Rows from block 2 of a small image classifier, named by matrix and row number. Each number is 128 + 32 x the weight over its row's rms, rounded and kept within 0 to 255. All counts start at 0. Numbers have three digits each.
After each channel's rows are labels from the 100 images, of 14848, where the channel reaches its highest value: "responds to" is what is common among them. Only what is clearly more common there than usual is listed. The data: telescope images of galaxies (Galaxy Zoo DECaLS).
# conv: 3x3 conv (model.blocks.2.conv.weight, 160x80x3x3, each kernel summed), inputs 0-79

conv.123:176153103097077098137122105128094124103093100093034134064115090132166110124134114145109138128063158118091097135133081086141096105056165146108098124100091124095141169142067127123155082104131126138150118141098142074113098123129193108052141111
responds to: shape: featured or disk; edge-on disk: yes

conv.108:113121144124054112121124081080142096074116126129149149125103072144144102065104123125090135142094127129121122129129106145070061137154125154101097044177118171077183152076192082135151102118090142064086117148109124128145066116137108141141113133
responds to: edge-on disk: no; spiral arms: yes

conv.54:094113126122118079101140096125158113095038108105105136064125095132111144111091121119119135106144115100174058146171131160070119155057142112160066119112113155082149160094105081102091065141096094155132110109083072159145186098128127108128121101
responds to: shape: featured or disk

conv.110:132201148106118112146161089141167106102189122096147050075142111077114174090116175156106084096123151173110182149124129122128101095127114131132071085179103146085126092130104160137072152095073106087119113081116155140143108134162093119070112145
responds to: shape: featured or disk; edge-on disk: no; spiral arms: yes

conv.135:125108118083091162115168108078093090162088104127220135170117067092117146165159110094126055127129164098121090148123120128112148129093130070085095102108158125119117108098182103135078117139121130125105148074053126089143133077113072120089132120
responds to: shape: featured or disk; edge-on disk: no; bulge size: small

conv.88:159135116160164159136113100114149112142170134165087091131142133149103150108151178150157166127046074089140199146102185137124075140175077073122152156134086115157086124186103186171116140140101081175145131109191151122145150126141170162125120128
responds to: shape: featured or disk; edge-on disk: no; spiral arms: yes

conv.60:103151073107057143072125106113132129125078147110128152118151040128118110103153138146050075133081160138165090154133074136117150116133134180102108132177146104124103073090144119144141107089140181095162130153088122090116092105138122117104215141
responds to: shape: featured or disk

conv.86:114157169114155115081099112092138100124162136120104122065164116082100145118122179158126114154072141115137170167123177146084077107108052091142094174097103176080102156150147133114106127123091152163161121117109160090139111051155080110078158078
responds to: shape: featured or disk; edge-on disk: no; spiral arms: yes

conv.62:056155153082122115087101125102151084121093143117143158140099101121151041175124101099107085117123142159158105130146172190122119114067158139172134121143163133129154151126112106089133092079090111144164106104111143161071157121150057052101160163
responds to: edge-on disk: no; spiral arms: yes

conv.137:130122143059094119144087131118087145063094098114164160117177094130122065138129115128126120122036121096143089130067106188079121093129115105135106089121134071108079094141158081106090115098148151122131125068101122117118114143053117132089175111
responds to: bar: no

conv.84:104117087045056144058091139140142123150055174137131108113084110155131108155123145105085098123071078122141118140125103176130139100148116093089156133116135141137112118129112135157133146069088080175176067134150147113077133119117088065138170101
responds to: shape: featured or disk; edge-on disk: no; spiral arms: yes

conv.16:121145132079117110206173096114139110132183131103086104085129072074122092125142128139162148183131121141112146151074113083094050101123124111158085173160161127067078128181125148110067109096134152104144099075106112139172118103096134116096139093
responds to: shape: featured or disk; edge-on disk: no; spiral arms: yes

conv.78:149141119063103101077114100067121112105062147145144157142078086134164132096176161084076102165125156154109100161137169078120115128059146160104120129138148094109100120102192111159097115092143145070168137115118100092102117111184115062099140157
responds to: shape: featured or disk; edge-on disk: yes

conv.79:152125149115169130151116187134135076138039126139172146171142119116135114155170163118103108193124136147153158156162161163122123152069196148109202141118153184145150118096157076147129098109119104172196149134178096144108131074140134113126099088
responds to: shape: featured or disk; edge-on disk: yes

conv.114:167138130001130093097126122123083131113121097110066041065072151094131180128110117135094085171099110095108142121117122113135132120160140103105138146129096144150137143118084104133140145087091142121162080166153104113125117084125148081070121094
responds to: shape: featured or disk; edge-on disk: no; spiral arms: yes

conv.133:109158069174126132138106133127105110112165131134068092143187089158110159134118129141129167134132141140134192176063114098134145082071122094067124136172092090093108065161123204152094113180142137121149153112145104152171138131162130210132122130
responds to: shape: featured or disk; edge-on disk: no; spiral arms: yes

conv.55:088135123108111098108074115108080128106089089067116144081111092128142104083130058111074107076103116132153082114152156125086058089169130105136160091129151101055170118035146110142116136125120121129136147096127147181109134113081150140082106138
responds to: shape: featured or disk; edge-on disk: no; spiral arms: yes

conv.101:078155078109124136162153142159130171081125113146145128095116162059163115107088121074171156145083134112095114144160052136077144147109162091117142113118138146030121111140080102088137107139158105060145118111099140071113087156152081116161146107
responds to: shape: featured or disk

conv.143:120160156087103130143127118106138176132148094119116186135142120090189125107118121116060056072141147180085132083149123090107138120098147140091127059153094135161153082071131142126119123122095116109149148152138072154099062078129108093065090174
responds to: spiral arms: yes; bulge size: small

conv.89:082131142107093098096104122107116103117121082085085112100115121135155070101099097106142106159082132125127111122125097147047072152075120057074125101062115066097118072141115135082156136135163078109111111082109124158131106075090116126090103091
responds to: shape: featured or disk; spiral arms: yes

conv.124:115166077136138054134137131169103187120118173116127092050123102086115113103156107132069046114051135113134122118165085126118126106094092088080090165067095139096104092142083151137123144096115127159130150146096166129098105139142119117123155075
responds to: shape: featured or disk; edge-on disk: no; spiral arms: yes

conv.96:098131107147146144159135164070132127137163086152086124084189105164097154128154171164148179138104116133123195171083063140107116088107072114145101188147095124131115101134179203144088132181112119142129155090106094122166132073163159150164122124
responds to: shape: featured or disk; edge-on disk: no; spiral arms: yes

conv.128:132142118134129139126113093120100101114075167133121132115151088171068070102111131147153107166128116071144113108094110073104105130185110143143123119200177082118076113123163134084178188165110149073163070173134131145155074087093139152136182107
responds to: shape: featured or disk; edge-on disk: no; bar: no

conv.28:115104122113093028091089106136158082071097103113123131156098110093170095144081113076100111130116164123110069110097103104094080100121126060099139090094141111121124080126156077087136121119128112084133139150102066155126093120110088130055140106
responds to: bulge size: small

conv.64:142065127033184118111101157104124106110099137165159103162143161116159040134167144131116094125095126110171179151121171141107124092139100092107159125128130128159071105168119150173084103068102064164130075114142131116091119109116112070134125119
responds to: shape: featured or disk; spiral arms: yes; edge-on disk: yes

conv.44:128106120163178076165131090142099126110178176154094140096172141150167091131128152143133057119151143155111214140109036075119141105150078081131097114128106127133149110068101144131100141157143122145130151154110149053132127144082143144064143143
responds to: shape: featured or disk; edge-on disk: no; spiral arms: yes

conv.66:099117131121104088122095169129133200117160130165132134100137129124117205131110129159143162137145075091125135105120118166065156161130121135100202131150060130149085117101114193100036158182122067094147130090117064114115102107109125106141125108
responds to: shape: featured or disk; edge-on disk: no; bulge size: small

conv.42:067087088142075111117127103123061060117058119108109130107100089165090085122121076143108106101175166101132060083119086133079113107092105086138124123098125050083053098088150121112145108127135157127120124091117140145122114101122150105112150123
responds to: edge-on disk: no; bulge size: small

conv.49:140118144089124098095055145123112149112074068094131087185121144147093129127064093103094110165163132158127128092116097087133069060100140106133143084099175139107149056121125123138148150083126081164109097096141150143061156105122110076128084137
responds to: shape: featured or disk; edge-on disk: no; spiral arms: yes

conv.65:094085102063079125083105105061157096124061142088169168115164080135111089122137125125111109112148179155096103144113172171146132090109115148101138117186129119145108103103192066139085060102106123133139100147132105139104122077120089073166132141
responds to: shape: featured or disk; edge-on disk: no; spiral arms: yes

conv.122:099202100120157075116133144110100133095118098159148146154103139120140089088122115180126076154113152142135153088107049098127101150098083130111151152115105133146153136136066140108154084146101089109108108081138188175119039107193122098085102166
responds to: shape: featured or disk; edge-on disk: yes

conv.10:123149136093123125103046098130106145114110171118083058129058147131118121130069081094129157169145092114157121104162133132096151136140095102122131155057124148130187160138039118071117110144139083109140084121133094159103120146144135040111132119
responds to: edge-on disk: no; spiral arms: yes

conv.18:121119129080101118052080092078133105158075109160099143114120122153150096086117142107075137152137125119153116086100116075124165063141065159143105125150152125121110180063149059083126117135157110161078084111104113119100125099092123069164079124
responds to: shape: featured or disk; spiral winding: tight

conv.59:081092083166101151087103108104135125150109121115141163124141091176151059147121122140132129141175099117134095128111085176101143070134171182125161150198149105136060135126200099100151115139069170146120142114125116046119108096128170173157132094
responds to: shape: featured or disk; edge-on disk: no; spiral arms: yes

conv.103:132104145082137128082116151066102094150161101115107155090163132093143125105158103152066090101146141127157118117149093154128119139164115114170148159101098158103124105129135084140000159088074109152102146154110095133109140070148152080109059122
responds to: shape: featured or disk; edge-on disk: no; spiral arms: yes

conv.32:154109135011134107102066153085121081147088104131131144146135119128153141162160112127080116105129138134085150134117144133102120096113098076135104153133130176175126117084138093136102119058094119146132115095138097112051133050127090047135125146
responds to: shape: featured or disk; edge-on disk: no; spiral arms: yes

conv.131:121145097028162121129094136095102065155063082121127098110141134107118116137122112109117121123117116128170135135146122106093144103113128084116110103104075136105124144105151094132106093057095098178116103114117165087096144101079072019076127112
responds to: shape: featured or disk; spiral arms: yes; edge-on disk: yes

conv.51:129100099112115127094151115098076097137136099098121145087084118118111132121143072152106165074155111057092117106125129151181073128168150106101099154068114143149129120089089109151090105076054088101068130065123126091081177089137119092123119089
responds to: roundness: cigar-shaped

conv.69:096123152097079122134157129128165177086119129083056113114101126112127148131041081113111144133137077136082072094157070134108110088124159131099141127103103181141173111122031094085151138124166092118113120111117140126072122083144111081098120158
responds to: spiral arms: yes

conv.107:163092120092114123114099161132090104136075122136100121110092113138112059168129063115110138083157101121157093097178157135148132141124196123207132162077093103106162160162074094131173097077108104130142064116098110139108155097158090073160128153
responds to: shape: featured or disk; edge-on disk: yes

conv.106:149118082076141123079070144083104136132142100126143107142044127139106129114139075127156134148138075102141115107091131184077172107112104169111136192138151152141043171098158115137109081087131159077144083131127146105135134123102162085109143058
responds to: shape: featured or disk; spiral arms: yes

conv.63:123088149126119139074062080116158102100103125097125136081100094107127066048088146142106100133087124157142112168162111095104092137117136117132075096157169178069177090094162086099100124104112111098137107133097130089100088124074111111152196122
responds to: shape: featured or disk; edge-on disk: yes

conv.120:150107104140097133139131060140098102134128099090104143056121029144154092109101043118096103077160145126140063113119201143160149102126151128126101112089150056128136129094121098133142085127145129109137136146115162139118106131056126121079176114
responds to: spiral arms: yes