Weights of a small image classifier.
Data: trained on telescope images of galaxies (Galaxy Zoo DECaLS), 88335 training examples, 115.9 epochs.
Rows from block 3 of a small image classifier, named by matrix and row number. Each number is 200 + 30 x the weight over its row's rms, rounded and kept within 0 to 999. All counts start at 0. After the name is the row's rms in percent of the matrix's.
After each channel's rows are labels from the 100 images, of 14848, where the channel reaches its highest value: "colour at peak" is the nearest of a few named colours to the mean colour under the peak. Only what is clearly more common there than usual is listed. The data: telescope images of galaxies (Galaxy Zoo DECaLS).
# conv: 3x3 conv (model.blocks.3.conv.weight, 160x160x3x3, each kernel summed), inputs 0-159

conv.59,093,177,228,152,194,176,204,164,198,149,149,187,163,184,177,203,242,147,171,205,224,131,132,233,157,177,173,247,187,202,198,232,222,257,261,217,179,165,176,199,237,198,217,226,164,191,213,187,162,180,176,187,243,159,239,199,203,173,217,218,195,219,249,126,232,159,243,169,229,198,174,192,185,196,255,157,204,222,162,167,198,183,196,186,183,208,168,187,208,185,213,217,216,172,228,186,212,184,219,208,215,219,201,207,166,196,205,226,209,195,184,177,149,219,194,211,155,149,187,187,191,176,181,271,170,212,236,214,234,197,205,165,190,190,182,218,164,308,200,256,223,161,207,184,201,225,147,184,231,184,162,221,225,180,240,185,225,220,172,153,205
colour at peak: brown

conv.38,086,155,171,199,189,214,257,144,213,202,179,159,140,189,193,219,175,185,184,158,193,222,226,156,205,192,215,182,203,221,201,140,252,176,225,148,229,173,184,189,193,217,150,167,196,174,181,147,240,196,186,240,201,170,192,207,198,199,175,164,236,198,224,180,227,207,173,219,161,154,218,134,190,217,194,171,173,256,179,208,178,204,207,245,199,216,236,156,205,191,185,249,178,190,213,225,255,190,197,244,210,147,217,251,195,222,186,212,194,202,141,156,239,188,199,163,200,189,160,202,152,176,165,225,286,173,217,165,165,193,214,158,133,174,213,193,211,212,202,175,202,191,237,179,191,162,173,174,156,226,205,140,194,173,169,178,186,179,126,227,179
colour at peak: brown

conv.9,093,163,180,205,182,226,207,196,145,202,184,198,192,190,143,210,192,181,226,188,211,203,189,184,94,179,188,187,185,178,195,122,222,226,226,193,189,210,189,181,176,167,164,191,252,246,207,168,232,194,217,204,206,203,207,153,180,136,173,197,221,193,174,179,198,161,213,216,125,167,231,175,189,163,211,229,137,189,201,188,144,142,198,183,205,190,246,199,250,202,176,178,185,201,230,228,233,182,169,174,237,235,186,175,203,214,189,172,160,177,232,215,170,221,151,176,170,205,205,236,199,155,255,140,219,186,166,200,137,180,179,183,141,216,169,203,205,149,188,159,156,225,169,200,185,165,212,171,171,197,197,163,201,221,194,168,156,174,125,178,193
colour at peak: grey

conv.88,099,233,224,252,218,160,192,174,211,206,188,264,183,182,183,231,236,238,214,205,241,180,249,200,217,226,210,214,164,225,204,217,176,177,237,174,192,211,211,239,199,185,237,212,184,229,176,231,234,207,229,214,206,175,207,242,172,267,215,191,194,198,228,201,202,143,201,182,212,187,252,211,196,216,223,195,227,217,222,188,148,181,152,178,253,234,228,273,209,242,228,129,197,199,156,202,224,229,160,203,235,251,255,156,222,216,230,233,192,249,234,290,200,213,226,242,270,221,209,221,242,201,254,227,202,163,193,166,205,200,203,172,165,204,221,168,229,213,231,140,189,208,209,238,180,191,194,196,243,225,231,164,196,165,219,199,182,232,155,221,216
colour at peak: grey

conv.97,107,152,200,232,201,214,188,192,149,183,178,212,170,145,228,251,194,210,168,211,189,223,117,138,182,203,153,172,209,196,165,182,218,204,217,191,214,187,237,202,217,179,174,157,157,196,234,277,240,226,223,177,241,230,167,175,200,189,190,150,148,158,157,276,173,209,202,215,193,183,190,209,187,208,205,173,226,160,155,138,195,198,225,211,190,228,193,204,183,190,188,194,204,185,194,185,186,169,191,148,141,230,141,197,227,208,219,228,263,218,208,197,208,179,168,178,218,245,232,180,170,205,183,185,186,165,172,174,190,192,173,167,220,154,194,224,154,197,215,143,150,186,274,191,197,233,205,205,188,219,270,195,251,180,151,203,175,191,203,218,163
colour at peak: brown

conv.81,092,183,218,236,182,190,239,174,216,233,215,200,153,210,162,193,179,216,219,233,162,171,253,198,181,199,213,213,178,191,183,202,207,177,227,186,157,167,203,207,235,169,199,175,211,181,160,217,247,251,176,220,139,207,246,248,179,172,243,247,192,126,176,249,174,160,165,193,203,155,224,189,188,182,166,203,177,161,195,167,174,143,224,234,206,160,218,151,209,171,208,254,178,268,243,235,220,195,179,133,193,199,193,180,212,165,155,195,162,211,208,245,229,195,212,192,231,210,223,225,225,187,133,195,185,180,216,157,137,212,187,178,208,236,211,235,197,168,210,133,212,214,169,196,135,232,195,217,157,199,178,170,174,146,169,229,198,185,175,165,210
colour at peak: grey; brown

conv.35,119,211,210,165,179,222,178,162,142,174,198,201,190,192,167,188,199,234,246,197,182,180,220,182,222,239,199,189,206,188,200,185,157,205,181,174,259,165,203,224,209,194,189,179,174,205,199,270,188,182,160,204,233,217,187,160,192,181,179,187,148,192,148,155,210,174,170,240,169,173,175,235,167,223,190,214,203,189,201,179,158,206,218,224,190,233,132,232,160,163,154,140,211,127,182,204,171,211,222,237,203,192,197,175,230,206,257,211,183,221,272,224,222,180,206,248,226,187,157,180,135,206,273,252,212,223,155,213,205,178,163,191,218,215,180,203,165,207,191,209,230,213,214,221,238,132,176,254,210,174,220,173,210,236,123,220,197,169,197,261,192
colour at peak: grey

conv.32,102,188,207,165,196,211,234,250,169,194,137,195,219,207,161,208,198,257,245,227,239,166,206,213,197,205,173,215,220,256,215,211,155,198,157,148,208,206,159,260,169,151,186,225,194,190,131,250,175,227,193,199,237,206,241,199,217,174,178,224,199,182,208,133,197,192,185,190,171,184,207,181,189,244,247,188,212,211,200,224,202,135,189,202,185,178,206,219,203,167,181,206,246,195,213,241,164,205,196,189,184,213,230,181,201,138,215,154,225,250,246,213,236,216,237,207,188,183,170,150,198,221,284,268,182,214,212,180,236,205,153,164,161,166,197,211,176,208,182,201,164,218,234,180,177,183,213,258,253,175,175,173,210,142,204,246,171,202,151,194,213
colour at peak: grey

conv.154,117,191,188,193,195,201,159,199,165,180,231,185,171,261,178,226,218,153,222,163,204,243,217,190,184,193,164,219,179,222,186,119,194,193,227,142,248,189,151,168,199,184,217,250,191,226,191,180,224,190,215,180,203,148,243,213,188,200,161,193,211,190,203,198,184,197,182,185,209,160,212,214,186,136,246,235,183,235,234,189,142,161,147,156,184,167,176,205,205,154,173,262,205,235,224,187,214,172,233,208,225,190,201,135,183,226,153,159,171,166,238,194,209,162,199,153,195,221,226,211,217,263,200,206,162,227,159,159,192,209,207,171,120,249,187,206,218,214,171,177,194,252,152,213,193,191,175,165,245,214,199,193,218,171,202,187,196,219,140,135,201
colour at peak: grey

conv.34,105,213,173,160,183,221,175,184,234,187,187,133,211,197,222,196,216,167,206,170,241,144,209,236,186,234,250,231,189,136,184,159,146,205,176,196,228,216,233,159,248,202,241,206,214,230,221,170,262,200,193,204,180,230,206,180,136,219,192,148,165,161,194,239,240,226,149,203,232,186,215,238,161,174,232,214,199,227,210,201,213,136,273,221,170,238,178,214,166,203,213,224,155,245,208,213,210,169,235,239,195,217,198,178,154,174,187,204,229,194,271,180,204,196,203,209,191,178,186,183,232,174,153,233,178,222,193,165,183,177,258,214,205,199,162,223,201,147,217,233,168,217,231,211,206,179,192,206,203,224,211,199,261,206,212,140,250,196,203,162,260
colour at peak: grey; brown

conv.64,091,225,184,200,177,198,164,209,236,176,224,201,194,155,226,174,217,164,213,192,267,201,226,211,170,255,154,236,265,192,188,210,209,189,150,201,179,175,152,184,217,128,180,132,213,194,202,202,176,158,216,140,194,225,186,154,185,185,161,168,220,199,223,201,222,205,188,196,148,203,211,205,163,208,231,186,178,209,244,231,214,142,169,116,179,157,234,204,177,257,158,229,180,166,207,181,231,189,188,200,188,182,207,151,200,234,170,169,170,140,213,217,161,236,150,174,154,222,212,160,236,192,215,234,181,230,177,222,170,185,162,229,173,209,215,154,199,193,136,219,185,195,172,197,168,209,153,180,194,196,163,210,232,240,185,143,194,167,211,163,203
colour at peak: grey; brown

conv.140,095,183,188,210,145,221,189,176,236,179,147,143,214,123,183,211,209,205,195,189,187,201,225,182,184,214,225,188,273,191,191,202,146,192,199,125,268,175,147,157,215,169,134,170,190,237,179,247,158,196,224,162,213,212,220,187,187,201,223,169,193,153,197,131,239,195,219,230,239,213,186,214,162,217,232,179,213,174,201,211,178,127,165,199,176,185,210,196,193,227,150,221,231,232,241,197,144,229,177,217,197,167,189,205,216,192,219,171,127,242,215,234,258,198,207,216,159,153,228,182,200,175,231,228,150,182,220,171,182,187,178,198,201,204,248,197,184,210,168,168,217,184,237,156,141,206,184,196,185,180,228,175,207,191,161,183,225,192,219,202,188
colour at peak: grey

conv.14,081,239,221,175,198,180,226,182,70,229,180,238,184,242,185,191,185,213,232,201,192,169,193,200,262,175,159,238,170,162,206,135,225,185,145,217,215,172,166,180,260,184,229,196,178,214,191,182,185,186,167,187,211,207,193,216,228,152,182,210,162,221,150,188,218,196,164,184,215,242,219,181,158,217,192,200,203,215,152,227,252,177,217,181,182,152,200,237,193,201,228,197,171,191,192,260,180,234,237,233,169,193,247,201,266,181,219,225,168,198,222,265,202,221,295,214,199,231,211,174,149,199,192,197,221,198,200,176,188,199,224,140,136,196,222,227,165,204,225,194,202,198,208,190,209,194,191,184,215,181,225,227,185,207,240,189,254,241,193,220,174
colour at peak: grey