From a checkpoint of a small image classifier: adamw at rate 0.0041, 88335 training examples.
Rows from block 4 of a small image classifier, named by matrix and row number. Each number is 128 + 24 x the weight over its row's rms, rounded and kept within 0 to 255. All counts start at 0. Numbers have three digits each.
After each channel's rows are labels from the 100 images, of 14848, where the channel reaches its highest value: "peak at" is the part of the image that holds the peak. Only what is clearly more common there than usual is listed. The data: telescope images of galaxies (Galaxy Zoo DECaLS).
# conv: 3x3 conv (model.blocks.4.conv.weight, 160x160x3x3, each kernel summed), inputs 0-79

conv.101:090158088148138114146122061116123091082089107132130143119090087091148091153174126133128124079137130132125110122104136144120123137153119121136149098119111082109140178100128094113168144144119091102127132096149101166144141122116124122115149153
peak at: centre; middle left

conv.140:097112099166101133103147152128126128116141128181131123138089085150126108140120145074121098129134093129081072116116122097103100144102099137102108129111094143129137104150143112141076131129102130136160065134135099106129119134108140110124131080
peak at: top centre

conv.146:116107082170090113131120109120100160146101109126102118131096103082116127106138125112110130120082085120099117115151125124121123121130154111070109129139131094112122138121108135128135142109113150085107139128141128120104109128129154136139125103
peak at: top right; top centre

conv.103:100119126107126142140172122147130156095120114139108096131106134114103107111111110103069098097142145108123138096090137161168107123125113144133117143121131118168171124137090154127118120146117093148122094112160119114143134145140121112152112140
peak at: centre

conv.132:104138167119135129080101086151125112106104102102132133115070076100094114116143146098152116090104100129126143091113108097141092134113118129081155128139127067136138140124128124138148142135110127116149109117124143124129153112109139135120096094
peak at: middle right

conv.155:122094133119118157133142118155121102091070061125104139117102105082140093141117150094112150122114118085134136130108126142109139097094094094066138124104071111131109102162149120125122142127116106125154135093114092119126171124127142108123069110
peak at: top centre

conv.106:133105082099173098178097114099098176124150156121129105121092133086148136103116091158107095096116145112090162127071127120090131127128130135116157127118128104086081111120115157081118115091132174136104159126115099110145069154140092171129124143
peak at: top centre

conv.88:157107125122135120153173133133124116108141110092137088155084118127128119102124117093108114128110114130093109139103105128147106099118109104122144081133144136129130109131111148122106146126106135109094129105131121108065089149090127156134128145
peak at: middle right

conv.58:177111116144072085133132117106129115137093119157116097127127111082119132105124109136133091156120137097155171109155128139130118123126108155138198118147086119123128116132124154087087116116156120097095148157137110123113154134117137145130132169
peak at: bottom right

conv.148:151093125123069100147135127108100142156108138140101114130129110130116121062125107130115148150109139108145170103160119117120150100134107147124189082164116119087092147095117142093099113150119120115075143129146112098112116127105149158157115136
peak at: bottom centre; bottom right

conv.86:090116115095139135173116107123132141089133113141123109114093125143125151128127135111101086081149103087075084144183128117126137099108114114123109109122147106094150151172103113118104118124118111120157125086126089150142106156073125121128106174
peak at: middle left

conv.143:131087091157125132174132100104119131137150107102112110140137139094088077146163124103123121126163101143095096136096162137108114140162109118151146113152154095099129140136133114131150085148131105126104139139118072162138096115116126108148123097
peak at: top centre

conv.102:116098139080120161142138110126096119124117098128113161136138090147121102142123183097089124119121118087109151126178122110121158130133075118125152125122089129108098099139137133095115134143115130099121108082080100137080075128112119076118119098
peak at: bottom centre

conv.94:109121079138101159165109138151105148095123093108138173153135138084150138125138147119115139122098110130105148088082103151156143128120111107108118129110098124125123147149115093125121137115096131113147108170165115128135149118117075144121103122
peak at: centre

conv.50:097111146143148110119175128179120135133138097120153120081072095154115095147090133043120112133129137102122127143136102097094121136111111130092128129114106124119122091149127109126120085137118122137155075097084102101128123109094097113137117098
peak at: top centre

conv.26:145146140146119127129099118113117109150140129122114091089143126122126143128061115138131122162096146174140153102130131137070124115139166142123096130144163117119067108080127107127159138133106130127124097129077150096159097105120103172122123135
peak at: bottom left

conv.48:124087115127117120097106154155116151097094143127139131115144129129137132077175142136108151093099134107080126120157125140124148131126084119073086120094072115122153128156167139135116108173085121131132155114178127115118097133127142160161100131
peak at: bottom centre

conv.120:126104137135106130121118154138103135115152167128121160075161148147157107077149152182133121128087157116089140125149138149090146084103135155121099071118112118120117126118165139140141098137096136120144148141087078127117094144152157148138157135
peak at: centre

conv.117:100100112166077155095131128120113162128112103082088150132079114124090127104123121111132114095134123127089102132137139117128111092088099162141115141120141152101171135131119105125126145131125137147113117122159122097101140106109128153131106133
peak at: bottom centre

conv.30:148154155097133148158137098111120122137152102074075099141121092110145136150133145092101113124137142142094110125123118153128142118093121111131106141164067100102111170142150116094163089127127110105112142141123113102106084139105115100134115140
peak at: bottom right

conv.91:127151130181101130128118090088099091127107111142127080134097109076117124124149114122126132101145110100103121095114139111139114144148096134063168128099159089110152124125122166132110113172079112165144111112101114119124144130115134137116135135
peak at: middle right; top right

conv.138:113104108097135096130157094103119104096107141092123081112114139130135119145159095109149080099135130118101141106118097148113123099112128115127129125124129119115135124102123120124140137121105067132141117101101090121152117090105145081130142142
peak at: middle left

conv.76:092114139112152155062094117112136111138118125118105176112139112118079144129148107108125113097124079140124055112130102094134168132110087114129134141106112104132170135120090090120091142072123120115175129169154137122148131131095100125107101127
peak at: bottom right

conv.0:144107119129086181090124116133082109151113115126119139102128122153163107108124076111138115122123094142116165106171107124164148155115078144125086110124117108149147122135119151131167125118079102126123148140149131123131130137109160115131071169
peak at: middle right

conv.153:098102128186076138128143150139124115127162119157164107093100096152119090135118129055115099104144109142123102128109132117078133135121145148090124099120113123101144091123131123139096120120087153137151063093114105124126139131110159119133112093
peak at: top centre

conv.37:078144123176158126137138123105103138124127122091081101135124137130167142112115145110144121142149082101131083098126087143112098133109140074103098145122135128128132136137141104134166122146112127108124117111109130120106098073136121131089127122
peak at: middle left

conv.108:096125103122094148140126110116063125120153097089113088103102114135174129119106162108115096103154123128106114131153110151111146136118132130105096129116147122124114109122121133101098106130124100132112110116098119096128123131132121104107109126
peak at: bottom left

conv.139:110121127131133103082140117172128133087103117087091142085087107138115142178105133111127123084127161090102075081141151084118123144101120109151100118099129111127108105160115090077159154099132092120105134088123124124083123082121103130116105141
peak at: bottom centre

conv.46:151137147176135146147102110120103116149164111129123110076130130116120139107075144139123120165108135178149158124134142148088130131141182133141109116148167109119084125099128097146147130153106148143095107163078154105166109107133119184110136141
peak at: bottom left

conv.114:105115088125156120123145179143099158099162114125128156141138134113158111105117134100094115149112174118139144128123112114135108103119096164133106129132144134124118119119147135136085080148133104151116085099166109147128118111145118127164097107
peak at: centre

conv.62:097114116129134123110086103171119136146122116102114121150088105122132155145098161081120132118082073122091091127091132083113138089121129079142145134126152133126129109142062094111095144130108144105115125109136123140086104160116106148069145110
peak at: top right

conv.8:131149149108101168099108099140118110124093104077068142113095130100141152121111163097141084099122119100114122144141142115097113088116131074120108121141135067101133058121129148143104136098153136078148124123101145112155122123113136110107061137
peak at: top left

conv.73:121104111132133132162111128055125132130113128140079119119155154065094159123132106115125138090108097119092119125096134099117114135132123075113112144128104123110093127139121172122093125097132135111117129124118121115107131107090119135119164109
peak at: bottom right

conv.126:108108147084112122117112121126140109091107136113135084095112111155118136157112111088127111150134098134109146091130080108086105135126147159136137149123119115126114092107142059112139120111134131151169092090088105103164123099117077123128100126
peak at: top right; top centre

conv.95:142119195129122133134136163137158097095108130120120088115120125097134120172121149116101104114085083103122132164111122136131113093110109126129105155116126115143193159121127143145108155137113118091131123126138149129103132079122146110097109164
peak at: bottom centre

conv.20:109102137097088136120145132146128156100134140142136129106154122142119121108125115138132132122093143094014136093135128139099159083110127122098118087134068129139124113152166143135142099153105131134139143140116081118097120139144123127129128132
peak at: centre

conv.77:106126107115111112140154125117084111124095096134094121149095108135086155104143173116079140083153077117095116147126127074189102094128132106133137123145151128111165116141157141115097115118133103096159115114113107078100107166089175100134136127
peak at: middle right

conv.42:091129133137118124172127089096112145127151134088080123104081154097134129100138145136135076137145116122083128123120138139110114116140126082098141133106095085116153125140137131136143112083128118107105124115117137105101104075128176137120113120
peak at: centre; bottom centre

conv.32:111145112099110122151161133118113082106140072124119090128130113139097102135124117082097103131167111111150056152108094115126108122121098113136112158125091111111167145127098105109157087137132114094134122103120126144094101136126097117124117125
peak at: centre

conv.80:122124146154151109092131111063104124087130111114144091138100140137098141107134102133124121149140111097136110135154129166127109085108113127111077170103158130121153117120129102111072114134111141140155122113112133144147118121152134153133095109
peak at: top right

conv.6:118117181148150113129123091098124116075111122097152143120109098103154109146137131131147077130130113142122102126109132120134112096129129102120163106131122083103108150129135105159112124162118120101156116148109099109153150118082132124112078165
peak at: middle left; middle right

conv.31:133108111112091095168089141113157114131146087110136115155115101128107127118119113136121112073179111112101101132083150123157114120114123126139144100126119146108098122118117109129095137130110126119116129109105097119139107104136095109130115142
peak at: middle right; middle left

conv.118:114100132178136115178065103116126165098145101149102089134135149105094146121144150138072140107132139113094109141112141107093155129113121132130129106116128102116115088115057137148134116117094147085110106070123111108101133150135162129122138107
peak at: bottom right

conv.131:112132130103093131138121146095123109084133104121135110135122156138141141108138141100151073121174120132082101102085115131104113119127148115130126114129127134146131090154124136144118082138146139124144121101097111089159121065124156086098113164
peak at: middle left

conv.16:131106108101142140160142119163140142103168159120158144127138110158146148133130136158147106146132127121103130155077140109129130130139139137173124150111119145105105099153128115076127133120134145150148140144111134149143078124138084088156123093
peak at: centre

conv.33:126118110134125127181116081104118135110173136094139090131110141107122131123143107154127101106162124128119130108047140125123097118115126128140135109163102120117090139116114132086118129102133154079092134146116117114132092099114103141134115136
peak at: top left; top centre

conv.84:136112119137113122103101116105071126136125102123104117130113076090089128110136127138106152122104086132113140095127135123144103159138107127070130147115133087127130118127164131115095108117109141117113131115096116103092138111131161140118128097
peak at: middle right; bottom centre

conv.124:050104141152142114139140104095106132132124097086154142130075118127148137126125103105136118119095084135123136120086130087086113118129101124148162139096116090136133092113108093132144144111116135123100113103114110161165094145121101161134109134
peak at: top centre; bottom centre

conv.22:101135118147108125117125107087071096120118101129119133142104092113100133111168121145127127108093065111103101146083134105140123135156133103115148131113093115134125135148128135117096100101146141100102133133123128098119085138105134146131130109
peak at: middle right